python train.py --train_examples=42238 --latent_channels=4 --decoder_block="basic" --init="orthogonal" --max_steps=12200
Rows from block 2 of the encoder of a small image autoencoder, named by matrix and row number. Rows with one number belong to one channel. Each number is 200 + 30 x the weight over its row's rms, rounded and kept within 0 to 999. All counts start at 0.
After each channel's rows are labels from the 100 images, of 14848, where the channel reaches its highest value: "colour at peak" is the nearest of a few named colours to the mean colour under the peak. Only what is clearly more common there than usual is listed. The data: capsule endoscopy frames (Kvasir-Capsule). In brackets: how many of the 100, against the usual share in percent.
# convs0: first 3x3 conv, stride 2 (encoder.blocks.2.convs.0.weight, 96x48x3x3, each kernel summed), inputs 0-47
# convs1: second 3x3 conv (encoder.blocks.2.convs.1.weight, 96x96x3x3, transposed, each kernel summed), outputs 0-95

convs0.8,151,189,169,151,163,209,236,221,194,166,227,223,198,219,249,195,165,179,249,164,179,164,256,242,223,201,223,196,145,167,204,193,198,167,173,180,214,241,227,176,201,204,229,221,251,192,156,182
convs1.8,211,211,232,180,235,145,183,185,222,194,195,143,214,176,281,231,210,193,175,157,123,160,148,187,199,136,168,254,213,214,179,154,227,191,237,184,177,186,189,170,158,165,197,230,195,200,186,207,210,228,227,228,190,188,205,173,167,217,180,211,263,195,238,190,182,199,217,232,213,251,173,196,236,190,245,195,179,241,217,181,177,230,201,167,198,227,206,176,205,170,120,160,191,195,217,206
colour at peak: grey (74 vs 9.4)

convs0.56,202,214,135,227,169,177,161,185,170,237,169,179,167,157,136,206,196,198,238,179,202,212,137,190,203,209,188,155,184,204,231,170,147,209,226,171,190,225,182,197,228,211,223,141,179,171,227,235
convs1.56,184,165,218,200,165,231,174,204,223,212,193,198,221,188,201,236,239,167,211,204,178,187,184,207,185,170,227,220,214,237,263,213,142,144,167,195,188,225,220,206,212,189,194,216,146,226,181,236,254,244,188,186,231,194,139,155,204,211,198,233,212,263,112,206,215,194,212,232,145,179,255,177,191,215,188,196,270,209,186,209,241,204,196,197,173,199,205,165,197,129,205,247,176,229,170,179
colour at peak: orange (39 vs 13.6); yellow (33 vs 0.2)

convs0.12,244,180,203,191,156,200,155,186,202,163,166,197,168,164,244,174,184,139,172,198,195,253,230,204,131,201,221,178,215,191,240,193,153,240,254,153,204,230,188,200,184,225,191,237,197,186,188,182
convs1.12,164,180,173,213,198,206,188,193,173,182,136,232,213,162,184,165,142,201,171,193,255,212,250,204,183,170,197,235,174,244,187,150,152,155,174,175,171,267,150,247,236,179,209,204,207,179,195,229,186,166,209,202,191,207,214,176,210,192,159,219,226,206,197,221,183,189,216,203,160,221,229,142,187,223,200,192,232,268,218,198,191,160,146,167,167,209,224,230,116,168,192,208,157,205,191,214
colour at peak: yellow (33 vs 0.2)

convs0.55,191,236,214,218,196,197,198,249,215,222,205,200,226,146,198,226,180,191,237,214,140,233,168,208,208,197,118,230,168,186,239,212,207,227,115,195,162,174,236,206,207,183,189,150,178,211,184,210
convs1.55,182,298,184,254,169,176,210,224,207,211,198,177,228,252,245,232,254,208,181,201,206,257,227,184,190,153,245,185,201,165,226,224,204,257,192,171,180,199,215,221,190,182,248,170,150,192,196,217,232,153,171,215,181,247,225,195,213,238,233,164,220,219,169,191,191,204,195,227,176,182,145,254,194,190,224,179,177,199,177,235,188,165,115,182,188,195,211,175,203,154,184,177,198,191,178,194
colour at peak: pink (78 vs 0.7)

convs0.37,209,146,198,232,182,156,208,202,182,208,199,124,173,174,163,208,202,167,169,214,219,245,233,254,154,194,193,195,157,185,222,248,156,209,184,191,146,168,190,171,185,195,224,183,234,171,227,232
convs1.37,207,190,224,224,222,248,206,185,175,225,185,170,142,179,245,222,238,196,210,157,278,217,191,219,246,211,168,124,194,244,240,225,183,207,228,206,209,174,212,185,216,198,190,215,154,168,146,173,191,187,222,196,173,177,181,187,206,156,245,189,204,207,260,268,206,234,205,204,231,215,173,214,256,195,151,179,176,169,193,196,211,196,208,162,256,200,179,223,247,248,219,231,225,216,246,192
colour at peak: grey (59 vs 9.4); pink (33 vs 0.7)

convs0.66,208,151,238,190,204,160,218,256,200,209,206,192,173,163,128,177,165,195,201,199,221,209,181,144,204,207,215,218,206,185,206,160,161,163,167,237,220,231,165,250,163,150,185,211,230,246,187,223
convs1.66,203,243,184,240,199,208,168,221,212,222,257,188,232,238,205,157,220,198,221,195,202,241,190,168,214,227,197,192,208,164,216,184,166,238,202,184,237,188,229,241,189,199,157,214,229,228,194,206,215,189,233,258,232,201,201,251,195,145,197,200,237,153,231,137,201,193,190,197,235,221,185,206,225,250,198,249,188,190,287,169,135,207,177,207,175,211,220,264,198,132,209,197,224,211,202,261
colour at peak: pink (41 vs 0.7); orange (37 vs 13.6)

convs0.94,206,196,240,181,237,237,190,184,244,184,151,204,168,226,167,228,213,180,176,220,237,184,169,148,221,232,184,190,213,152,218,245,211,204,188,155,220,119,211,173,266,207,177,187,189,202,169,202
convs1.94,198,229,178,197,173,159,200,210,223,230,221,193,189,212,162,210,213,228,177,222,177,179,204,247,145,208,179,199,187,211,182,200,228,180,155,262,193,183,259,211,184,196,226,216,186,192,194,217,190,184,203,180,255,285,185,216,242,183,193,115,227,150,135,196,222,141,154,158,159,204,231,222,230,194,210,184,190,199,246,201,181,223,236,169,167,176,207,173,248,190,175,182,194,244,146,187
colour at peak: pink (76 vs 0.7)

convs0.3,183,247,209,168,182,202,179,175,256,223,194,254,208,192,209,239,266,185,189,230,206,188,179,180,157,213,238,198,216,173,206,242,177,151,181,216,240,268,215,226,179,226,188,178,243,151,216,191
convs1.3,163,191,235,183,207,160,227,223,237,224,202,227,215,170,231,183,177,196,167,109,195,180,198,217,203,197,200,268,180,201,210,205,195,246,200,198,217,232,197,205,255,131,224,215,205,236,160,235,217,205,174,192,152,159,202,189,148,221,214,204,219,199,188,235,207,218,222,184,171,175,196,210,138,204,169,165,205,176,199,200,166,168,161,161,161,239,188,228,244,271,256,260,176,194,185,215
colour at peak: black (100 vs 5.4)

convs0.30,211,228,184,207,218,254,189,247,193,156,197,165,219,189,244,241,182,220,164,189,212,187,172,181,201,238,161,156,214,243,190,164,164,246,210,214,172,190,198,206,261,243,191,225,136,167,170,209
convs1.30,206,227,161,188,206,206,207,234,189,188,217,212,153,243,172,169,188,193,174,228,121,216,157,183,236,178,179,158,184,200,230,182,190,167,210,244,229,215,225,192,175,204,202,213,192,231,253,225,192,253,153,203,188,206,141,164,224,200,217,210,224,173,172,167,202,215,226,204,202,163,207,233,235,196,234,231,171,171,129,182,175,171,212,227,186,261,153,152,214,220,163,201,212,223,107,190
colour at peak: black (94 vs 5.4)

convs0.20,228,183,132,250,195,222,179,179,230,170,195,222,164,149,186,213,187,180,240,243,195,165,204,152,211,225,144,232,214,196,242,262,161,182,170,205,173,164,181,200,196,208,190,190,178,165,181,236
convs1.20,120,238,204,188,167,183,181,153,173,176,238,161,220,227,205,144,216,235,153,215,216,248,169,220,250,247,195,222,197,226,201,152,194,149,177,203,186,218,254,203,194,183,222,220,223,241,233,163,151,232,155,235,195,188,221,160,175,155,190,212,154,173,191,194,189,201,169,183,170,198,146,206,220,178,134,200,189,172,237,203,180,243,242,202,207,202,236,172,184,189,156,196,182,210,180,171
colour at peak: pink (45 vs 0.7); grey (44 vs 9.4)

convs0.53,184,172,224,227,207,218,239,190,232,223,193,229,209,196,174,210,219,152,197,184,249,222,209,207,216,195,190,244,231,169,123,187,168,240,214,227,222,185,104,228,168,201,215,202,204,189,168,250
convs1.53,252,175,213,165,204,228,198,221,221,232,193,258,167,234,179,232,196,207,203,190,191,134,190,230,258,208,225,250,197,187,215,160,178,244,204,172,212,168,139,175,197,239,167,177,179,205,214,224,217,197,222,201,232,175,144,197,241,241,207,205,216,236,153,145,145,236,202,184,176,174,194,175,235,188,212,192,209,192,164,256,190,265,205,184,187,201,214,242,242,172,198,145,249,176,202,175
colour at peak: black (99 vs 5.4)

convs0.41,154,214,211,193,191,223,223,200,247,240,221,206,191,167,180,240,210,180,195,217,197,214,210,179,231,184,183,236,172,189,190,179,112,148,227,208,246,220,177,140,206,211,178,162,255,185,213,253
convs1.41,155,191,222,175,225,211,207,176,245,150,154,240,179,172,236,198,181,216,244,206,177,240,200,196,244,244,196,168,105,235,166,185,168,189,203,243,251,231,217,240,186,214,206,226,233,184,189,249,154,222,204,210,181,188,214,247,220,187,197,163,226,167,182,218,197,159,234,191,192,211,232,209,219,217,214,215,219,202,234,241,170,199,186,119,242,189,192,242,193,266,218,190,223,183,218,186
colour at peak: grey (56 vs 9.4); pink (29 vs 0.7)

convs0.24,175,188,152,252,210,197,242,187,233,195,150,213,159,166,185,268,186,194,194,201,172,241,164,206,200,201,194,171,202,189,225,190,219,183,132,211,236,222,177,209,232,200,145,237,178,232,143,211
convs1.24,197,229,227,220,225,168,139,189,212,216,237,233,248,185,231,198,189,202,227,182,197,178,165,197,251,151,251,179,237,192,211,235,208,215,179,184,211,185,173,153,223,228,151,210,189,182,193,179,245,206,229,152,185,245,157,224,266,211,157,203,197,182,225,229,210,138,195,185,169,175,206,165,166,191,177,145,243,180,216,202,156,236,187,202,197,207,125,178,274,214,211,185,192,174,185,225
colour at peak: pink (69 vs 0.7)

convs0.79,204,220,174,193,220,192,125,184,224,171,147,222,197,188,239,235,170,213,195,157,234,193,125,195,188,190,204,193,208,192,227,214,259,172,151,223,162,221,188,203,183,173,150,168,155,192,168,186
convs1.79,194,129,214,221,205,173,186,181,219,176,143,182,195,212,204,187,213,203,207,156,209,218,193,205,169,167,175,255,173,206,228,214,140,199,171,248,187,216,180,223,222,171,192,223,214,191,176,194,226,217,145,205,172,170,169,183,196,192,130,159,172,177,169,243,269,231,186,247,190,171,185,254,203,174,215,207,171,155,174,175,143,158,187,183,227,183,157,201,197,213,154,164,161,216,254,237
colour at peak: grey (78 vs 9.4)

convs0.67,148,179,172,219,144,263,221,177,195,147,177,220,216,183,186,180,215,252,220,212,258,179,211,258,228,142,200,203,216,198,201,210,239,197,221,206,220,214,241,192,227,207,182,221,241,232,244,212
convs1.67,200,187,245,208,194,156,211,233,236,224,208,193,265,212,218,252,190,214,209,236,183,175,262,238,222,156,207,217,214,203,256,238,215,205,250,206,203,230,213,192,198,249,202,137,181,187,212,180,185,177,180,212,252,178,188,143,220,249,225,92,250,219,214,191,242,232,222,246,173,169,234,205,222,177,225,227,209,216,210,229,209,217,191,183,164,168,222,175,175,221,200,212,195,220,211,229
colour at peak: black (100 vs 5.4)

convs0.87,221,165,218,206,206,189,205,261,173,223,240,189,131,184,191,233,171,220,170,238,118,203,155,176,232,200,172,221,239,193,214,229,189,213,167,212,235,208,206,205,224,187,172,213,182,270,191,224
convs1.87,212,199,177,194,167,235,165,170,201,213,156,239,201,128,194,204,189,204,218,194,176,206,234,162,203,207,155,221,187,154,205,185,182,164,226,212,213,225,265,147,165,177,196,196,222,168,211,210,180,209,202,196,200,155,213,225,189,169,140,151,237,182,193,124,213,151,188,189,231,188,159,219,170,212,132,235,185,201,213,199,149,208,160,181,206,163,184,187,195,127,193,163,150,172,231,239
colour at peak: grey (61 vs 9.4); pink (29 vs 0.7)

convs0.74,186,160,163,217,200,243,200,190,185,198,206,142,191,139,216,186,214,164,247,192,205,168,221,229,255,194,201,239,157,194,192,220,170,174,239,138,179,236,150,187,194,223,188,157,202,229,187,245
convs1.74,199,172,215,187,198,176,213,205,200,236,220,193,209,167,158,213,221,221,214,230,204,217,196,191,187,231,186,184,154,211,179,278,140,195,178,205,194,241,193,203,226,163,192,236,181,158,170,245,153,198,200,220,289,194,238,199,211,209,140,195,248,218,138,222,213,138,189,203,153,221,178,160,201,129,127,206,204,169,231,201,222,155,190,167,187,204,227,196,176,176,188,164,180,193,173,186
colour at peak: grey (46 vs 9.4); black (28 vs 5.4)

convs0.43,200,202,191,295,174,196,198,138,150,204,259,205,186,236,215,240,177,166,224,200,196,157,183,189,213,205,222,178,186,197,219,219,240,282,197,211,194,207,197,246,167,184,183,181,177,224,204,202
convs1.43,229,183,170,212,202,210,189,172,239,181,152,177,226,195,168,155,189,203,163,204,175,273,174,186,221,209,215,169,200,168,168,228,223,202,224,198,112,235,278,182,165,200,191,246,162,165,203,180,201,199,202,237,277,186,198,192,172,202,216,189,145,175,181,188,244,241,204,206,246,199,235,223,172,192,184,201,222,150,183,186,237,211,169,157,177,216,230,214,158,152,249,197,210,195,224,223
colour at peak: black (100 vs 5.4)

convs0.48,225,195,231,209,184,177,177,189,159,231,198,183,162,221,221,186,190,197,212,209,135,193,167,264,146,117,187,200,154,200,234,188,149,169,195,187,237,222,200,245,209,176,164,183,182,200,214,172
convs1.48,204,174,215,244,207,210,208,221,178,198,218,158,216,186,186,175,233,227,227,174,217,254,182,211,219,216,190,197,165,165,183,179,196,172,217,216,241,225,170,199,198,185,205,249,210,129,168,236,133,205,246,254,229,175,192,145,150,152,208,223,195,201,242,224,218,189,245,220,228,187,211,178,195,182,162,164,188,144,206,195,193,240,191,158,237,183,141,233,180,287,185,211,163,175,217,224
colour at peak: grey (37 vs 9.4); pink (34 vs 0.7)