python train.py --model="image autoencoder" --dataset="capsule endoscopy frames (Kvasir-Capsule)" --train_examples=42238 --image_size=32 --crop_scale_min=0.7 --horizontal_flip=false --bottleneck="plain" --downsampling_factor=8 --encoder_arch="preact_resnet" --encoder_norm="batchnorm" --encoder_activation="relu" --encoder_depths=[2, 2, 2, 2] --encoder_kernel_size=3 --encoder_stem="deep" --encoder_avg_pool_shortcut=true --encoder_widths=[48, 96, 192, 384] --loss="l1" --latent_channels=4 --decoder_norm="batchnorm" --decoder_activation="gelu" --decoder_widths=[32, 32, 64, 128] --decoder_blocks_per_level=1 --decoder_block="basic" --decoder_attention=true --decoder_upsampling="nearest_conv" --init="orthogonal" --residual_init="scaled_by_depth" --optimizer="soap" --beta2=0.99 --lr=0.0017 --beta1=0.9 --shampoo_beta=0.99 --eps=1e-08 --precondition_frequency=50 --max_precond_dim=512 --merge_dims=false --one_sided=false --adamw_lr_other_params=0.0023 --grad_clip=1.0 --ema_decay=0.995 --steps=12200 --batch_size=512 --epochs=147.9 --lr_schedule="cosine" --final_lr_fraction=0 --warmup_steps=1220 --weight_decay=0.08 --adamw_weight_decay_other_params=0
Rows from block 4 of the encoder of a small image autoencoder, named by matrix and row number. Rows with one number belong to one channel. Each number is 128 + 24 x the weight over its row's rms, rounded and kept within 0 to 255. All counts start at 0. Numbers have three digits each.
After each channel's rows are labels from the 100 images, of 14848, where the channel reaches its highest value: "responds to" is what is common among them; "colour at peak" is the nearest of a few named colours to the mean colour under the peak. Only what is clearly more common there than usual is listed. The data: capsule endoscopy frames (Kvasir-Capsule). In brackets: how many of the 100, against the usual share in percent.
# convs0: first 3x3 conv, stride 2 (encoder.blocks.4.convs.0.weight, 192x96x3x3, each kernel summed), inputs 0-95
# convs1: second 3x3 conv (encoder.blocks.4.convs.1.weight, 192x192x3x3, transposed, each kernel summed), outputs 0-95

convs0.161:108115182158102124126098115121155126128159085151133132116102115135143126150077133142142129163143145131103129146162101093142115133116094158118164133136127091129132111127063097151159168127122144149130154116131132117187142108135114102131118134140079174168114170151096148095111117127112141089
convs1.161:128130099107137107114099125136098118147096124127111130141128132172073128125126181165124162124129144105098118132122160144129130099100144109109154120131133125138087106149154129134135064152155128125138110105170145092154096105103158101103091140104152099106134163123133117165138113079160127131
responds to: finding: pylorus (32 vs 3.4)
colour at peak: pink (73 vs 0.6)

convs0.97:081073108148095142103131125129115156131138105104122144103161151132123136129171127150162093113140107116153134094134150131139127093126128113108132152181135110123103142168130164124120114064121111093100090114107124165112098112149164163129088139152135105140123066141082108115125134117133113141
convs1.97:143135126078158127080112132134142167144126155115119131179122159108160137130143082127137103150152131115150156115120130099131109126070099125102088103098152135122093140127167133186098111121114124175134092130117131127160134127163151100121120111099139098141167148133120188093141137174126160148
responds to: finding: blood fresh (27 vs 0.9)
colour at peak: pink (55 vs 0.6)

convs0.88:100117105114154120126126100124127105131135105094105123165151129132151140077123115120161141155135113140141128087150125102117104209061101120109157138139138206108103120106171157139090143134129127129164147120130122158104119108123098113124139112144152146142129115112154142120148163135158091138
convs1.88:087183116126162117136112170119125119142108103166116149138153106130106099142155136141122107128116124152109125110207119134081106147146117162160123147159119167133135131100114137106134122135121112157141176136089117096127098158133101165144138142141148133154156176139101157120130149100153120117
responds to: finding: blood fresh (32 vs 0.9)
colour at peak: pink (63 vs 0.6)

convs0.21:151086110099117149103133069105130124156156140113124163141091133145084107143134099119124136120137092145121079156149149150149138176128120056146103134114105115109094111107157087143144138104133138117121140130127129158152157137133133125108120153145092083120133099103161085134141119092109165128
convs1.21:131138112137158156109167147130112111175154182124109155145136132107119124122147132130179177149116151137164110124106129120124148152116136145147091107150130126135140148134084143135107125132157100129109175129106149142100134157108117116141126147094170113169120115114130101110139149177111129109
responds to: finding: pylorus (25 vs 3.4)
colour at peak: pink (27 vs 0.6)

convs0.47:131089127153132111130124124104133155108129118097111162145178119130139118156137130102074170097117093103150137120137135145136106169130147051131153129137156143112095166113147136152120121150122107101102116146101150115135136126172135094109085092125121085101089117136127150128183107143157129103
convs1.47:098115149092102117116138090140106132146149132126156137142092139110110135103171082217168116136101168140125146059131125156122114107129150097133111103114120138112135145099120090124138149165090116088107088112107139166115171151127109120123125139146152141143139098066151156112141155186133121178
responds to: finding: pylorus (26 vs 3.4)
colour at peak: grey (33 vs 8.5)

convs0.17:083153144103141149134128184119109140159124121102095134114137104116146121108160165114141151123092178128155143113086116112136139174133113127100153109177181177156139141130101124143114147152121149134116115135120139090144155136123142132128154122115188072129135124144132095144156131147170134094
convs1.17:131162158125150135131142125120144187175105136150095106103118098125122133093145100162132175114134147149142126094122137136134143087125125111117106113116102127111179127124117121100178167085114186144110120118137102094142103130139112156137107144141126196069104090145117139131142168146130138085
responds to: finding: blood fresh (28 vs 0.9)
colour at peak: pink (57 vs 0.6); grey (28 vs 8.5)

convs0.14:114096159132104145088123148093144108143130158113105138145187106106094153152130131117146099145118154151112105134136074139156144143073120141128166127107153142179114149126182170121133131114118162143152111121089114125125108169121115147087095181132118140128164127131102107125116115126138092112
convs1.14:161118109123100107080091090126110117107119128138139154153123135107107147150108169138144109100136138186141192150123142126152148148105126089137103139117068145120115110135101109111096139138159119178130109141120104165146147122143115146119145083112133101143100117088142141133168159164126175160
responds to: finding: blood fresh (32 vs 0.9)
colour at peak: pink (41 vs 0.6)

convs0.15:137082152148120122128126136105088153129133101128127158162154150129131116117164131115103138141143161165096082101096149135108140097109150150077153117124127169124145124087152096149095183087140157115143115140157079117113080130130106160151142125098112106095144111130100093140135112145095131135
convs1.15:112135126140139138162111143116123168119138082123110095113104138137125109135111147111153118158095154156118088117154125122118145184137131125142119103077108136171168145143127127124134116175133142151088184083147143107144095108145116166107130157136118129098184093133119141125084133161085090122
responds to: finding: pylorus (27 vs 3.4)
colour at peak: pink (56 vs 0.6); grey (28 vs 8.5)

convs0.108:094115146132123105149100095103111111118139081144149142157142162125113140096057142111131173105117186076135139143162128161129135129130111112135174134120118101134169115156116108132138131094126099147113132130115144126127108134091153145111107157156149145123160087104160125173154148096138094132
convs1.108:131103115128172145146100130133098129164091111122121128162152148114125145127113186185159108073142125142138129119137112123130123082164128149142106100129161125112126129123103111118137122135100147102120164113106131169108137126123117123117093110108173117184154109123114118140146138140130163112
responds to: finding: blood fresh (28 vs 0.9)
colour at peak: orange (52 vs 12.6); pink (26 vs 0.6)

convs0.74:127122122102114128158104122168113138090112149091118118114153098130176119156152136127096146113120119114149121119088126146151057135093130159108140179106092133119129134136126128151123097137077111090153127105115101147157131118134129142122179167101124131078131106119116133166170089132158129156
convs1.74:095153110158090107130132077156149145109131165138133167171119107112130126122126159152135136138125119144102121142145127050109125096146187125105112131099164143149160145100144120116140083104138110143154119070115140118106170124130135111101094091150150094119122140158134145123115139156158079146
responds to: finding: ileocecal valve (33 vs 8.8)
colour at peak: black (37 vs 6.6)

convs0.48:096191146114100078197133113114116110156123110141127127146148126103109190091134133119113107138157129106118129130115111135133120112106148112178123119121088147152130150083134152111118128110139123152166134143154139117184134114101127122134129134162151117156164135137103128122125113153183077154
convs1.48:117153150121147160114116176125129150072142146132159139093110101098138094108124103112127154102097132152093084106117110126136139119117112173158105162181114127150125171156167135115131145102160137136081122124116141117106133156125158151129129133154126146095135152086151088148096086111093158128
responds to: finding: blood fresh (26 vs 0.9)
colour at peak: pink (57 vs 0.6)

convs0.102:123129115086132185103166145118111105113103104122119119124151104092106160120099147172148109079088173135126103175128136143145096173121127129166153150109134130132110144152136155123120064073140100132131151112101149121153116154135136089114165125142125099120153101118101105115124112119140139107
convs1.102:148138097095100119096088129109113102134102081142174138136135130128127155123174089135149104123123125145153113125146144114150163125104097116107133128110124093110128107137132128142105103134121136170057108157155110167135143144137127084099088155130146097124103126118093136088145196123075109123
responds to: finding: blood fresh (34 vs 0.9)
colour at peak: grey (35 vs 8.5); pink (26 vs 0.6)

convs0.43:150089087133091116097117110131101140156170166081121128112141139152118118106114161118130168119157136137119119133168089119083149133117135118129114172064124133132124074136141162123090135138152095126178124138127122184095135100116113109124145108136136147131154085099128121124158104114111117118
convs1.43:117106124168108159130164114169141145099111143131112135119117113093134121163147105117127112141128094143151182140158132116079140152122119149153170118116121073166127185126135118094153132116130082101116143161157148081141147150093095099085138121115131124105130156158120170114125146154109073158
responds to: finding: blood fresh (36 vs 0.9); finding: ileocecal valve (30 vs 8.8)
colour at peak: pink (38 vs 0.6)

convs0.37:111160120123129138159146114163128108135113142098140093126077133125101131168132177160134144130139112167114148122119101111137108128094145134097099130168126084099117149212140125128127116084104170121159113103143149118123166152087133147139137142130087135085126113107163135108111123118142163151
convs1.37:156131132190151142152144157113089119106128155129106124090142146105128117148097073123093160171115143121124139156117131154155118170143115094101117137144162080161111137098167148163125135127144174099140115092168149164153130146161152151114132196102098128114143137134107124121127100169151158122
responds to: finding: ileocecal valve (25 vs 8.8)
colour at peak: black (73 vs 6.6)

convs0.174:140142125103123138151101108136116179110154131123138113054119142087094134110107139165108135097138126154137083062141113154100106115103136083105096130120155121104141133149097109130141118126140167123123089137137142127109100109183147129126162084140145145151125145156106125146128114129085167111
convs1.174:099097154089141113125082170148150139127150121132085127121116145098158137114163115121097135125123092076159127071127121148126145094134111115099124106142176143081107117160118149117149119156156177134109125118145138096104134136118114137103127135134109114113149114128135157086114151083126082101
responds to: finding: blood fresh (47 vs 0.9)
colour at peak: pink (57 vs 0.6)

convs0.69:119158171100124098170096110080142127168121118120129136152127140137128142136149089158125122113086123129150102103088125154160149135091148121086117130169097129117118107144142125148123120136096123070162096130157150099077133152152154142130152139107115146113117128122090130117096097144093136071
convs1.69:118147123090125137122144124147123118139126151109170172129104132095105083175116124081154105119103128129132208129102110111130123169122102160137186125176131154168138144105143127113119150149097106120121110142097165125108138157111111127165138133098110112169177168110123124157097089155118142115
responds to: finding: foreign body (28 vs 1.6)
colour at peak: pink (32 vs 0.6); grey (32 vs 8.5)

convs0.138:116136131119116117149121144170116175135125150141127115155109100156126110091147132149142151105134129120151083172155117109146156063096120147127145133073098146095129139176130145146123171116113103083120104108151161130105099104147117141122155093116145101123127103153085131105164146090094138129
convs1.138:095144145152117134158127184094176175149111123128148107101126118105139094135123083138103155145136116110175107164107136110152108135114110136137146136113095120126113137110136095128112118100117101127089083137071118113147096131143152115092159118094124134107121102126149118159136085107110149103
responds to: finding: blood fresh (34 vs 0.9)
colour at peak: orange (45 vs 12.6); pink (32 vs 0.6)

convs0.124:136169109093125119155145107116156110115144158176106130102191125115135141128083126122144086099132081153157116166104109116150133163121152134100131130075081126116171132166155164140132114141125126106104126132143111126156115118085152150104135125124092122145099105132136144105089125082118104124
convs1.124:147100107149104130182139131130126108123112174092144104124131145092134131121116097146154126113148139143124144111167108120113116173057125136108130134136114115168129147090136124098120141124139107128120139163109148113105128156109083106164114116144132091129137134106135143143115143119152152091
responds to: finding: blood fresh (27 vs 0.9)
colour at peak: pink (34 vs 0.6); orange (30 vs 12.6)

convs0.87:114175064121084120165092152124130140102148130127134126135152141102102134114112097109162100074098142117137088126170087155121130119106131168106121107151117143111108133121126116179119123133148083121142092113103136077115162144156091141128126151137143103150133146144161099158138126121153156114
convs1.87:120106123081104092150109149149074143153121117155148108133154112131150122104068137131162114143147108132111137134082105149184129114096137106151081117162130108165100162139102122141108115150136139142108116155112121161134119136156099130158136134138133133119114122160108144124149137117114145101
responds to: finding: blood fresh (29 vs 0.9)
colour at peak: grey (45 vs 8.5)

convs0.42:123152094154153147106123133127134143093163115185142125178086089131133086156150130142100127135086153126128095151134132133142088140169121109131131109158146145111119164109143107113129124097126146114147186071102120126106129092114133096106142134141136108169165092135102104140088121107122154137
convs1.42:129143113113150136134153144157142154134155135150093141137119133138134163104113140134136148172088135083108094100121177138148092175147122164112100158112095097126156156097127197136103096137110175149113136120136111131089112122146126138126103099129131120154140124155127118133108093117153138096
responds to: finding: blood fresh (25 vs 0.9)
colour at peak: pink (27 vs 0.6)

convs0.51:110186087143172097138150139156124159125118093123164094164143093112139176148145126118146082111141129098146131078145155154103146109123118098147144110107173112131149135138121114147122090119128134124120105170123147142089108124147138156173121096104137098138115128176150101102121143100142119105
convs1.51:126110124121153068137088165159125129156153131116145095130127150109114122106135160145116146120156070115097097148109110127129129100139165105145151177181144113099107147149093114180129105108134137110069092141159109149131105118109112100182153131083090123102147153137104109115132143078160129158
responds to: finding: blood fresh (38 vs 0.9)
colour at peak: pink (38 vs 0.6); grey (35 vs 8.5)