Weights of a small image autoencoder.
Model: 7.18M parameters, 32-pixel images, encoder arch preact_resnet, encoder norm batchnorm, encoder activation relu, encoder widths [48, 96, 192, 384], decoder activation gelu, decoder widths [32, 32, 64, 128].
Training: soap at rate 0.0017, 12200 steps, batches of 512.
Data: 42238 training examples, 147.9 epochs.
Rows from block 2 of the encoder of a small image autoencoder, named by matrix and row number. Rows with one number belong to one channel. Each number is 128 + 32 x the weight over its row's rms, rounded and kept within 0 to 255. All counts start at 0.
After each channel's rows are labels from the 100 images, of 14848, where the channel reaches its highest value: "top examples" is what is common among them; "peak at" is the part of the image that holds the peak. Only what is clearly more common there than usual is listed. The data: capsule endoscopy frames (Kvasir-Capsule).
# convs0: first 3x3 conv, stride 2 (encoder.blocks.2.convs.0.weight, 96x48x3x3, each kernel summed), inputs 0-47
# convs1: second 3x3 conv (encoder.blocks.2.convs.1.weight, 96x96x3x3, transposed, each kernel summed), outputs 0-95

convs0.32 [102 128 154 149  92  94  84 147 188  86 120 135  93 124 148 173 143 153 115  86 119 176 176 144 146  98 135 136  87 167 105 130  79 112 156 101 121 177  67 152 108  85 179  69 141 111 111 100]
convs1.32 [ 92 100 133 128 114  84 193 124 135 126 205 160 156 142 156  79 130  89 151 122 140 108 148 101  96 155 107 103 110  93  76 100 213 124 132 138 140 150 168  90 101 161  97  62  85 156  92 123  75 119 209  82 152 141 138 165  71 170  76 138 186 118 106 149 127 125 119 170 163 155 154 137 110 121 162 146 176 144 120 118 147 138 120 137 166 148 187 114 142 108 145 114  91 104 133 102]
top examples: finding: pylorus
peak at: bottom left

convs0.17 [ 77 164 120 142 138 103 124 173 177 124 137 119  83 116 100 153 122 141 158 146 139  73 187 113 171  81 139 110 121 141 126 139 144  93  76  80 120 151 150  76 136 112 112  58 108 171 162  66]
convs1.17 [119 139  89 133 107  27 127 180 150  85 112 114  94 175 182 119 133 122  94 172 177 149 143 109 117 122 203  90 137 104 133 157 117 166 132 123 108 108 109 162 131 138 171  97  61 130 117 106  78 110 120 132 181 171 114  99 150 187 140 142 104  96 125 103 103 142 155 100 149 137 130 121 115 131 173  31  93 183 142 130 127 152 147 155  98 139 176 118 124  92  92  78 158 122  92 134]
top examples: finding: blood fresh
peak at: bottom left; top right

convs0.95 [ 73 112 149 166  89 133 108 128 158 184 130 133  89 103 139 150 160 148 135 103 173 161  80  97 172 111  90 151 154 147  57 124 140 105  87 103  99 102  96 117  87 108 215 104 125 108 136 143]
convs1.95 [139  99 120 141  72 143 107 106 147 102  73 122 142 149 167 167 118 135 146 108 173 203 165  73  85 145 109 123 100  64  94 177 116 125  79 149 151 144 107 100 108 121 143  73 182 158 129 193 118 105 125 165 130 153 127 104 119 119 144 121  80 146 151 159 131 103 120 187 114  73 128 144  91 136  93 173 109 137 144 104 160 160 119  38 127 159  97 142 125 197 125 112 104  83 146  75]
top examples: finding: pylorus
peak at: bottom left

convs0.31 [176 160 156 152 105  98 100  95  81 117 123 145  94 128  74  89 131 143 110 131 141 131  86 136  74 110 128 108 111 106 180 125 104 158 147 193 130 161  66 117 112 142  77  85  97 122 200  95]
convs1.31 [111 120  86 122 153 152 132 138  69 106 212 205 142 123 114 156  67  97  98  97 145 132 134 189  84 101 152 142  95  56 117 123 116  92 169 168 147 149  59 171  97 157 138 144 168 148 173 138 172 135 162 158 137 136 153  59 131 103 139 140 141 120 159 127 128 117 112 121 132 138  93 105 174 113 111  89 119  85  51 150 119  77  96 121 135 170 159 143 136 111 113 102 112 119  74 120]
top examples: finding: pylorus
peak at: top left; bottom right

convs0.16 [130 114 184 130 160 127 157 155  86 161 200 131 149  93 184 145 150 186 108 112 148  91 119  63 105 152 161 125 194 167 139 117  88 105 124 104 136 105 110 136  99 150 122 138 179 103 117  75]
convs1.16 [185 136 121 113 148 216 199  89 106 118 139 127  31 126 169 105 131 110 144 101 134 156 118 122 110 108 105  84 108 102 106 122 166  36 140 134 122 118 128 108 128 137 113 140 143 166 136  61  92 171  63  83  83 114 134  59 101  84 130 165  98 130  92  94 140 122  87 100 178 149 121 130 154 133 123  97  67 108 125 111 114 127 165 154 127 141 129 137 108 108  89 121 109 152  86 135]
top examples: finding: ileocecal valve
peak at: bottom right

convs0.54 [138 146 150  55 131 122 158 143 127  21 107 169 170 134 116 109 125 169 101 126 149 103 116 102 188 165 119 147 153 104 182  92 141 181 108 115 112 154 103 121 151  98 140 109 169  98 106 151]
convs1.54 [119 135 170  82 112 165  71  95  85 138 141 133 124 116 121 153 111  58 135 110 138 119 158 110 108 152  94 148 160 113 130  52 138  90  65 125 123 119  55 106 138 154  86 102  60 110 125 141  92 159 121 164  71 148 143 108 172 135 131  79  74 105 160 169 104 114 117  75 169 115 115  87 112  85 108  99 127 129 127 119 144 145 133 135  73 167 140  87 117 123  73 160 113  99  41 134]
top examples: finding: ileocecal valve
peak at: bottom right